{"rotation_deg": 5, "targets": ["order"], "norm_position": "pre", "head_dim": 16, "parallel_block": false, "experts_per_token": 1, "shared_expert": false, "patch_size": [2, 2], "depths": [2, 4, 2], "mixing": "mixup", "label_smoothing": 0.05, "loss": "cross_entropy", "learning_rate": 0.001, "epochs": 6.1, "warmup_steps": 930}
Rows from block 4, named by matrix and row number. Each number is 128 + 24 x the weight over its row's rms, rounded and kept within 0 to 255. All counts start at 0. After the name is the row's rms in percent of the matrix's.
# router: router (model.blocks.4.mlp.router.weight, 16x192), inputs 96-191
router.0 103 [ 99 107 122 154 121 111 121 131 145 172 119 129 119 155 146  84 139 138 186 162 109 166 118 100 181 145 120 133 153 127  82  83 114 137 118 111 110 111 111 165 115 134 106 129 144 118 165 116 109 157 116 143 115  85 114 112 167 126 107 154 139 144 102 173 138 122 147 141 133 144 132 121 123 105  94 133 127 114 167 114  87 112 113 131 137 114  86 109 186 139  91 137 101 139 130 141]
router.1 098 [ 73 135 129 122 139 117 123 136 158 136 113 116 106 137 140  73 141 143 177 160 125 152 104  91 176 131 124 122 188 119 102  91 106 152 115 132 121 115 100 192 116 141  91 134 133 123 149  91 112 160 134 139 106  85 114 106 169 108 109 148 135 162 101 135 143 129 138 142 121 156 145 133 106 116 114 143 115 131 144 131  86 110 153 145 140  94  72 131 154 141  87 134 115 140 120 153]
router.2 099 [129 121 104 143 130 146 102 121 155 131  87 122 127 124 137 125 162 154 145 161 144 124 118 109 138 140 118 150 134  96  85 109  91 107 111 143 107 109 134 164 140  97 105 153 127 122 160  88 117 143 167  82 154  94 106 126 133 130  94  99 101 167 137 126 155 135 151 131 154 144 109 151 123 106  90 146 163 131  84  99 114 101 111 177 168 102 111 150 168  88 112 123 130 166 136 151]
router.3 103 [ 98 121 137 151 128 123 109 121 172 147 109 119 117 154 144  72 144 150 172 165 111 168 109  84 171 135 110 121 174 143  91  94  99 155 124 122 113 112 107 178 122 152 106 131 110 110 157  85 118 152 129 138 119  66 107 114 165 102 106 136 137 152 104 141 128 144 143 133 127 146 148 127 106 121  99 145 116 129 163  97 113 108 129 144 138 120  78 127 152 128 114 132 112 154 122 165]
router.4 090 [103 120 120 138 100 141 106 129 160 123  96 137  94 142 149  84 130 106 147 169 132 167 122  81 156 109 129 125 130 108  89 127 102 114 106 140  96 117 137 188 130 149  99 139 119 112 115  80 138 166 147 156 144 107 113 110 113 104 101 109  96 176 124 111 145 165 173 157 161 145  99 128  91 126 135 127 149 152 124  95 114 109 114 166 161 116 102 131 183  85 106  87  98 136 132 168]
router.5 105 [ 95 120 127 145 151 120 129 147 160 153 117 124 109 132 150  70 143 124 176 166 108 166 118  93 174 141 124 135 164 117  80  95  92 131 111 129 118 108  90 186 122 121  93 141 127 113 178 105 113 164 129 137 116  83 103 107 172 112 117 159 146 155 104 155 150 129 138 143 135 150 152 109 109 117 116 137 119 117 156 111 102 124 109 146 132 112  82 134 164 147 109 130 131 143 118 150]
router.6 112 [127 123 104 115  98 141  82 128 156  98 149 151 136 135 127  95 129 145 174 142 113 134 105 106 142  90  93 123 165 111 113 114 139 133 120 148 115 107 139 124 122 176 122 117 126 107 123 149 143 128 131 178  99 111  97 120 135  90 105 130 156 122 127 146 143 142 148 166 122 116 156 115 131 150 102 144 129  75 147 114 114 116 133 177 118  87  95 130 161 135 126  90  86 122 136 105]
router.7 098 [ 94 121 135 154 136 121  91 138 149 145 127 120 122 162 147  69 134 138 179 160 110 165 123  86 181 134 115 138 161 127  82  93 111 144  93 142 117 111 108 158 115 144 101 140 124 102 155  91 129 142 129 139 104  91 121  85 190 103  85 122 130 134 113 164 146 125 139 166 153 156 146 115 108 117 116 152 123 119 159 107  95 118 129 131 127 136  74 115 160 125  97 165 117 133 115 158]
router.8 097 [102 129 130 137 115 135 108 144 168 144 110 127 119 143 164  84 142 129 175 155 105 168 110  76 175 134 117 129 163 122  81  84 104 144 124 138 109 107 109 167 125 134  95 129 119 127 162  86 127 148 141 153 135  90 119 110 169 106 108 130 127 148 103 167 138 137 154 169 140 151 131 112 105 102 114 144 117 139 178  98  96 115 129 126 148 110  59 132 171 145  96 132 106 131 148 147]
router.9 101 [ 92 136 130 123 139 120 114 133 141 142 122 121 128 145 138  81 146 135 185 165 125 163 131  88 185 145 110 140 151 120 103 101  89 145 113 132 114 100 115 187 116 126  94 156 154 111 165  99 121 161 137 149 121  87 119 105 179 112  90 147 139 164 108 150 147 163 141 134 131 150 136 128 114 119  86 147 118 143 163 116  99 135 142 157 120 101  77 124 149 134 113 146 117 151 126 163]
router.10 100 [ 80 143 137 130 137 114 123 147 163 148 125 118 125 136 145  93 135 144 170 175 119 175 123  81 168 128 110 141 166 128  93  92  96 131 130 124  86 111  94 178 134 150 106 141 113 118 169 106  96 153 142 142 125  92  97 107 178 109 108 133 122 142  99 146 155 140 142 124 134 136 133 108  91 104 119 144 110 141 157 146 108 132 139 145 130 116  77 125 152 139  92 125 127 140 119 165]
router.11 099 [ 82 121 118 129 153 125 112 139 150 150 122 113 121 146 150  80 144 160 177 157 114 166 117  90 183 144 115 127 147 140  80  86  96 135 103 119 114 110  96 185 125 146 107 137 128 121 150  91 102 145 119 131 129 110 132 102 178 109 105 141 139 156  99 140 158 142 146 150 160 127 132 125 109 121 104 128 116 125 166 115 109 119 141 155 145 122  74 123 190 131  93 125 131 149 123 157]
router.12 101 [101 143 141 142 127 103 119 143 162 157 126 114 122 165 156  77 133 140 183 164 107 165 123  90 175 136 101 143 156 134  93  93 116 140 116 126  96 106 112 172 132 160  96 138 132 110 158 107  98 156 128 155 115  90 106 116 184 126 103 167 137 150 103 150 169 138 142 135 123 140 124 134 103 119 105 120 108 138 171 133  96 121 121 149 117  96  82 118 177 118  95 137 107 135 107 155]
router.13 103 [102 144 141 130 150 130 116 139 165 151 125 103 132 135 142  92 128 139 181 164 116 165 116  81 162 130 115 127 179 125  82  85 117 144  97 106 106 120 129 168 118 137  89 151 126 106 160 114 130 155 144 151 122  79 122  85 179 115  90 136 152 155  85 149 142 122 135 165 122 148 130 138 101 111 122 132 143 115 156  77 111 121 144 153 142  96  63 137 161 138 108 141 109 140 145 144]
router.14 099 [100 133 117 120 136 115 121 143 164 152 128 119 112 145 133  89 145 126 184 158 122 165 137  77 183 128 119 127 161 136 106  95  90 137 118 120 116 101 103 165 138 148  77 141 143 101 161 104 125 165 138 146 132  95 117 101 176 113 102 149 120 159 102 142 150 127 154 148 125 151 123 139 113 118 126 136 118 121 150  97 107 131 147 156 128 109  71 153 178 130  92 123  98 138 136 165]
router.15 090 [139 176 154 105 103 113 146 171 161 131 130 176 137 125 149 142 114 113 127 116 106 125 121 141 127 101 116 130 107 144 145 136 130 125 125  92 123 119  79 130 126 159 123  89 100 114 142 102 119 142 154 160 139 104 119 136 111 115 165 114 139 147 135 161 150  94 152 155 146  94 149 118 100 143 129 167 109  81 148 123 149 134 160 123 129 117 145  82  66 127 132 151 114 135 107 123]