A small image classifier, trained from scratch.
Data: trained on photos of arthropod specimens (BIOSCAN-5M), 97500 training examples, 6.1 epochs.
Rows from block 5, named by matrix and row number. Rows with one number belong to one attention dimension. Each number is 500 + 40 x the weight over the matrix's rms, rounded and kept within 0 to 999. All counts start at 0. Numbers have three digits each.
# q: window attention query (model.blocks.5.attn.q.weight, 192x192), inputs 0-95
# k: window attention key (model.blocks.5.attn.k.weight, 192x192), inputs 0-95
q.53:531503533486465499515513466525466489444538532474507523500454455427474524560449551515453556516555594463484506446503494521478511503465511538456578494469494472482514548500461506541515485491506504528459554480484470462558520527502505464498537482523568582522487543553465514475479504517534520550
q.54:539473461546490495433451440499574469456551513566487492491487508498508425514501487526498480512520479443530441503535528475526537531436547496549478539513616490506411511429472448461463539502463567521468547511471526539516514489468503475519437497478529501516533531545500480495555498505578524537
q.55:537506542491458464510520453527534496438513461455514581442401488453459511480489560581517490589549523449496494503537442542485475503420486482530526490540524480542563528486429485538546546435467516498478530491476537542599503451426503414469545471455499498552501497606485448493469458471527624472
q.56:478535547506532492593515591532455520489413456507509560484468531537475549475493554537538491503488532512476564565470410550456454470496430528477562475514393510519626461534512541518576505465505441521531463493536507521505483466465460536500552495455512487537532479474513471492428495482409563472
q.57:507524537460539503515524538512452533524439469478530518472512556514465503494457570511495495509517508519515635470472477518478480467523482533468581507455493557507460515534513545527570504457487467498431439479549486556458501476504546516474536471506501517483527455505528547504477443486450504481
q.58:493528542505454529493501478492494497472473547522488522516467524453507526522515484529509535536513563470442451449510496503504521466522470534455461468505482478532547465495466484520529498524515558528528534495492474441563540549476507491546524492481489541541462522491479493520541548555523513494
q.59:472515505546441520480488508468502465533473548521490457549500481467545498534537437466509538496495508499495433462470528510505450464565523483491421500519471468503507461481524459466497465558504560517559547512481462393483497552552492586533505468501515522534490524461496523489584573492509472494
q.60:528450450511539507427494470463487484502554539520502416537585448483526458559519423449414468457436485535563493427465616431519532481566554485460504541443567534439370531465539490497442485588542519514493526533544452423381512572649554533529464571567511494404496487449536578476529529578519397522
q.61:535486449452580500491499535497495543550536493517538443500571523598518463496497480435439489432453423512571585521464589466512497497524519513486523527454564561452410510522577528502472503490559428463462444530598497500416451499560529526491462518515477455419534459448552551496469482509445438483
q.62:533482560491453527559532515553518512495532466489506550421462484551507595391479542559509414561552454451458522601531407578451391526450406448565460442537483497603559529537403504478466544430446461452562479529489552550642465441367447431439574469418489473548473492572457492505512481436479645454
q.63:486503507511457505457518503503526477517495485510486520543499505455529523483521458504507536515522519486476467511565464498509472505513471490527413503514498441553487487456474465502495469541498585497524539510413490460549509518457481492505521471462516518542473527527466512504562520489549505513
q.64:470503544508518482543462492481502498567470546533471492539465552501497507453550497510542503484510474475461480553506458521506494492512495495521458440559491464509523492518513462415522499501490485479543461472456530526501514498419516500474515441452487492572501509484490503540531549495510534488
q.65:521533483473498477498510463452503532450526483475498517475486479572488505484469568524551572481533469476494556533518455513502468493490513545505545526486492512498509552466493473457551571458481511480516513544580488493478441410494542490501519532484521496480499433489508507469427468477485525525
q.66:528442486525457586493560539533532473528546424409479515449573398526487542473425534522508525522516478540508482513497495482444518523452474488544447514502486466524442573430473537556450471467477510496446514540493502473515488478551484448452539558528485451444487443567499447500461454468548529493
q.67:525526479483531515513502482479460523426512476462500506458450452555479512475470551521579525529522480491522490539514464519517449502504512508497517528498472498507515549488469472479557581420478497496512502552567510505481407420500564507469537556493510485462497432487546495453443472452447563500
k.53:544457507458471526428542475490501538520581499506483463473542498592463459489475501438426413470500445472542537481447631438525520506481496456484473514462589583527414496578553551517463508472529445516479447463568456491472471485580589491506472527545538525422475484507604563449530492492470438554
k.54:490472507508395514492545493469485485478536539431535515457486509538493483480459540410523495537507453515440482559487570515514564525463571454507453482511509491565552483599522490561526517504533510513495493408506468487515480475495495537523484524576526511553511502504553445448510469495472517527
k.55:569486574484462556478489474493512538486493488493516413487499480543460462544481488484506464481495484468438445491500548449521462537488523481479457542465528510518492553489513429532426555478538497528520509491508483507537497528532554484527439530562527537473497502509504545399494519501519475520
k.56:551493513503539553463520526563525501517518400497478418505553421511481490523545513533472460484521519499510444482526529476475464502511442494485514585500486509498451578427473470526372484483518476499539543580497484504521506559535514492501526550523497503410487491485449530491452509495546481486
k.57:492515566452532499545491621531519574525463465494517425486534490518490527447498472500535454494499481540523534489442483492436448459516425508483538489506452528460513494460525540536419483478480457471563466514498497495501497544538458507486512504469471501463509485441480549519465517508509475463
k.58:531506448496505492452484481509508467482555512500457485520464484537486511489516440525463506471498498454554531498500515465516464471477485470481514544464539520498486526513494485501479518448497513516483500535580484509497444503481518501493498536488477474487445480496490489491468451465502510556
k.59:512499380511487423510502486543521417496528495539468602526486504516489511472551476508493524484463487500552524544531509527524523477500535475517463499480480506507542478529527519458541514483492521490444524519556484531494497506433452506525504501448472416498469507520460444490481441465467542547
k.60:437517447506493433546507505489487459537494565539510605511483518477546535456501505505503569521474514527533561515475439552507505451503503515478499412500492491499531432527517570443606458519473501478466465456518508493491521475456454508492526487422478471543484518488538459582529513495482522486
k.61:393503505486539513528548562466484518551469552491534547476516522493530509487451571492510518534512507537503518492456453557440543465568493494483549403531452512481526442533523588496591435535498507430504459425486519452464541500540495507464518453488467517468528501512552520550506534524473475415
k.62:561487557480502560453521489475487559483493469487502427507474487517467471552480515523506481468503519490414480497523520443525486532486530497523481558475516518510496592460475430529413546505561506547525503520499471477515511520546551476513456503552549545450524492526490540413485518499535477514
k.63:557580448517525466465403470515507479484422501531520529561400529407513537472497432565555527500465551425520489496526337519541475554430471558464486526476509460448477505386504425475535519477472567564510556594427514567578455453379456449552452510446521467613499531529446438513515498449516576529
k.64:500519385530512457501576526528456468532506427512438545518543513564498550496523458537504509534477484561528499524537530504493531485488532471507459493475536539487489471560564521541461478505529524515393483450510559598500480531525425464534503539515421436490471477500494512533504436509535488489
k.65:509546454436498500454488482553495516516484497586533516571488575414481530481482430480458477497447499436531472484488477429525480530488439531418481479441528528519440491447535491529520479485545535578432496518496516517546456518471481486531515503471521518513435552526490483513538518525501490530
k.66:538503540469477452509455478498462532451513495500583510479409486505473427527466475442518513460484457436500546537460491466593535551486502497513498487438536538511469539522478437535520580454536516547495434451575489490508462467478572497513473491537532540536504493535566481436513479497449510579
k.67:514568421520501457498464500538503478474508506551524528592487536435482542498496412500482500519484537478533511501498476448538495540466468530454478495512517494460485492455565478477513492513510528588505508526465520528505511528426471481531524487455502504537439534530474492487562506522487525524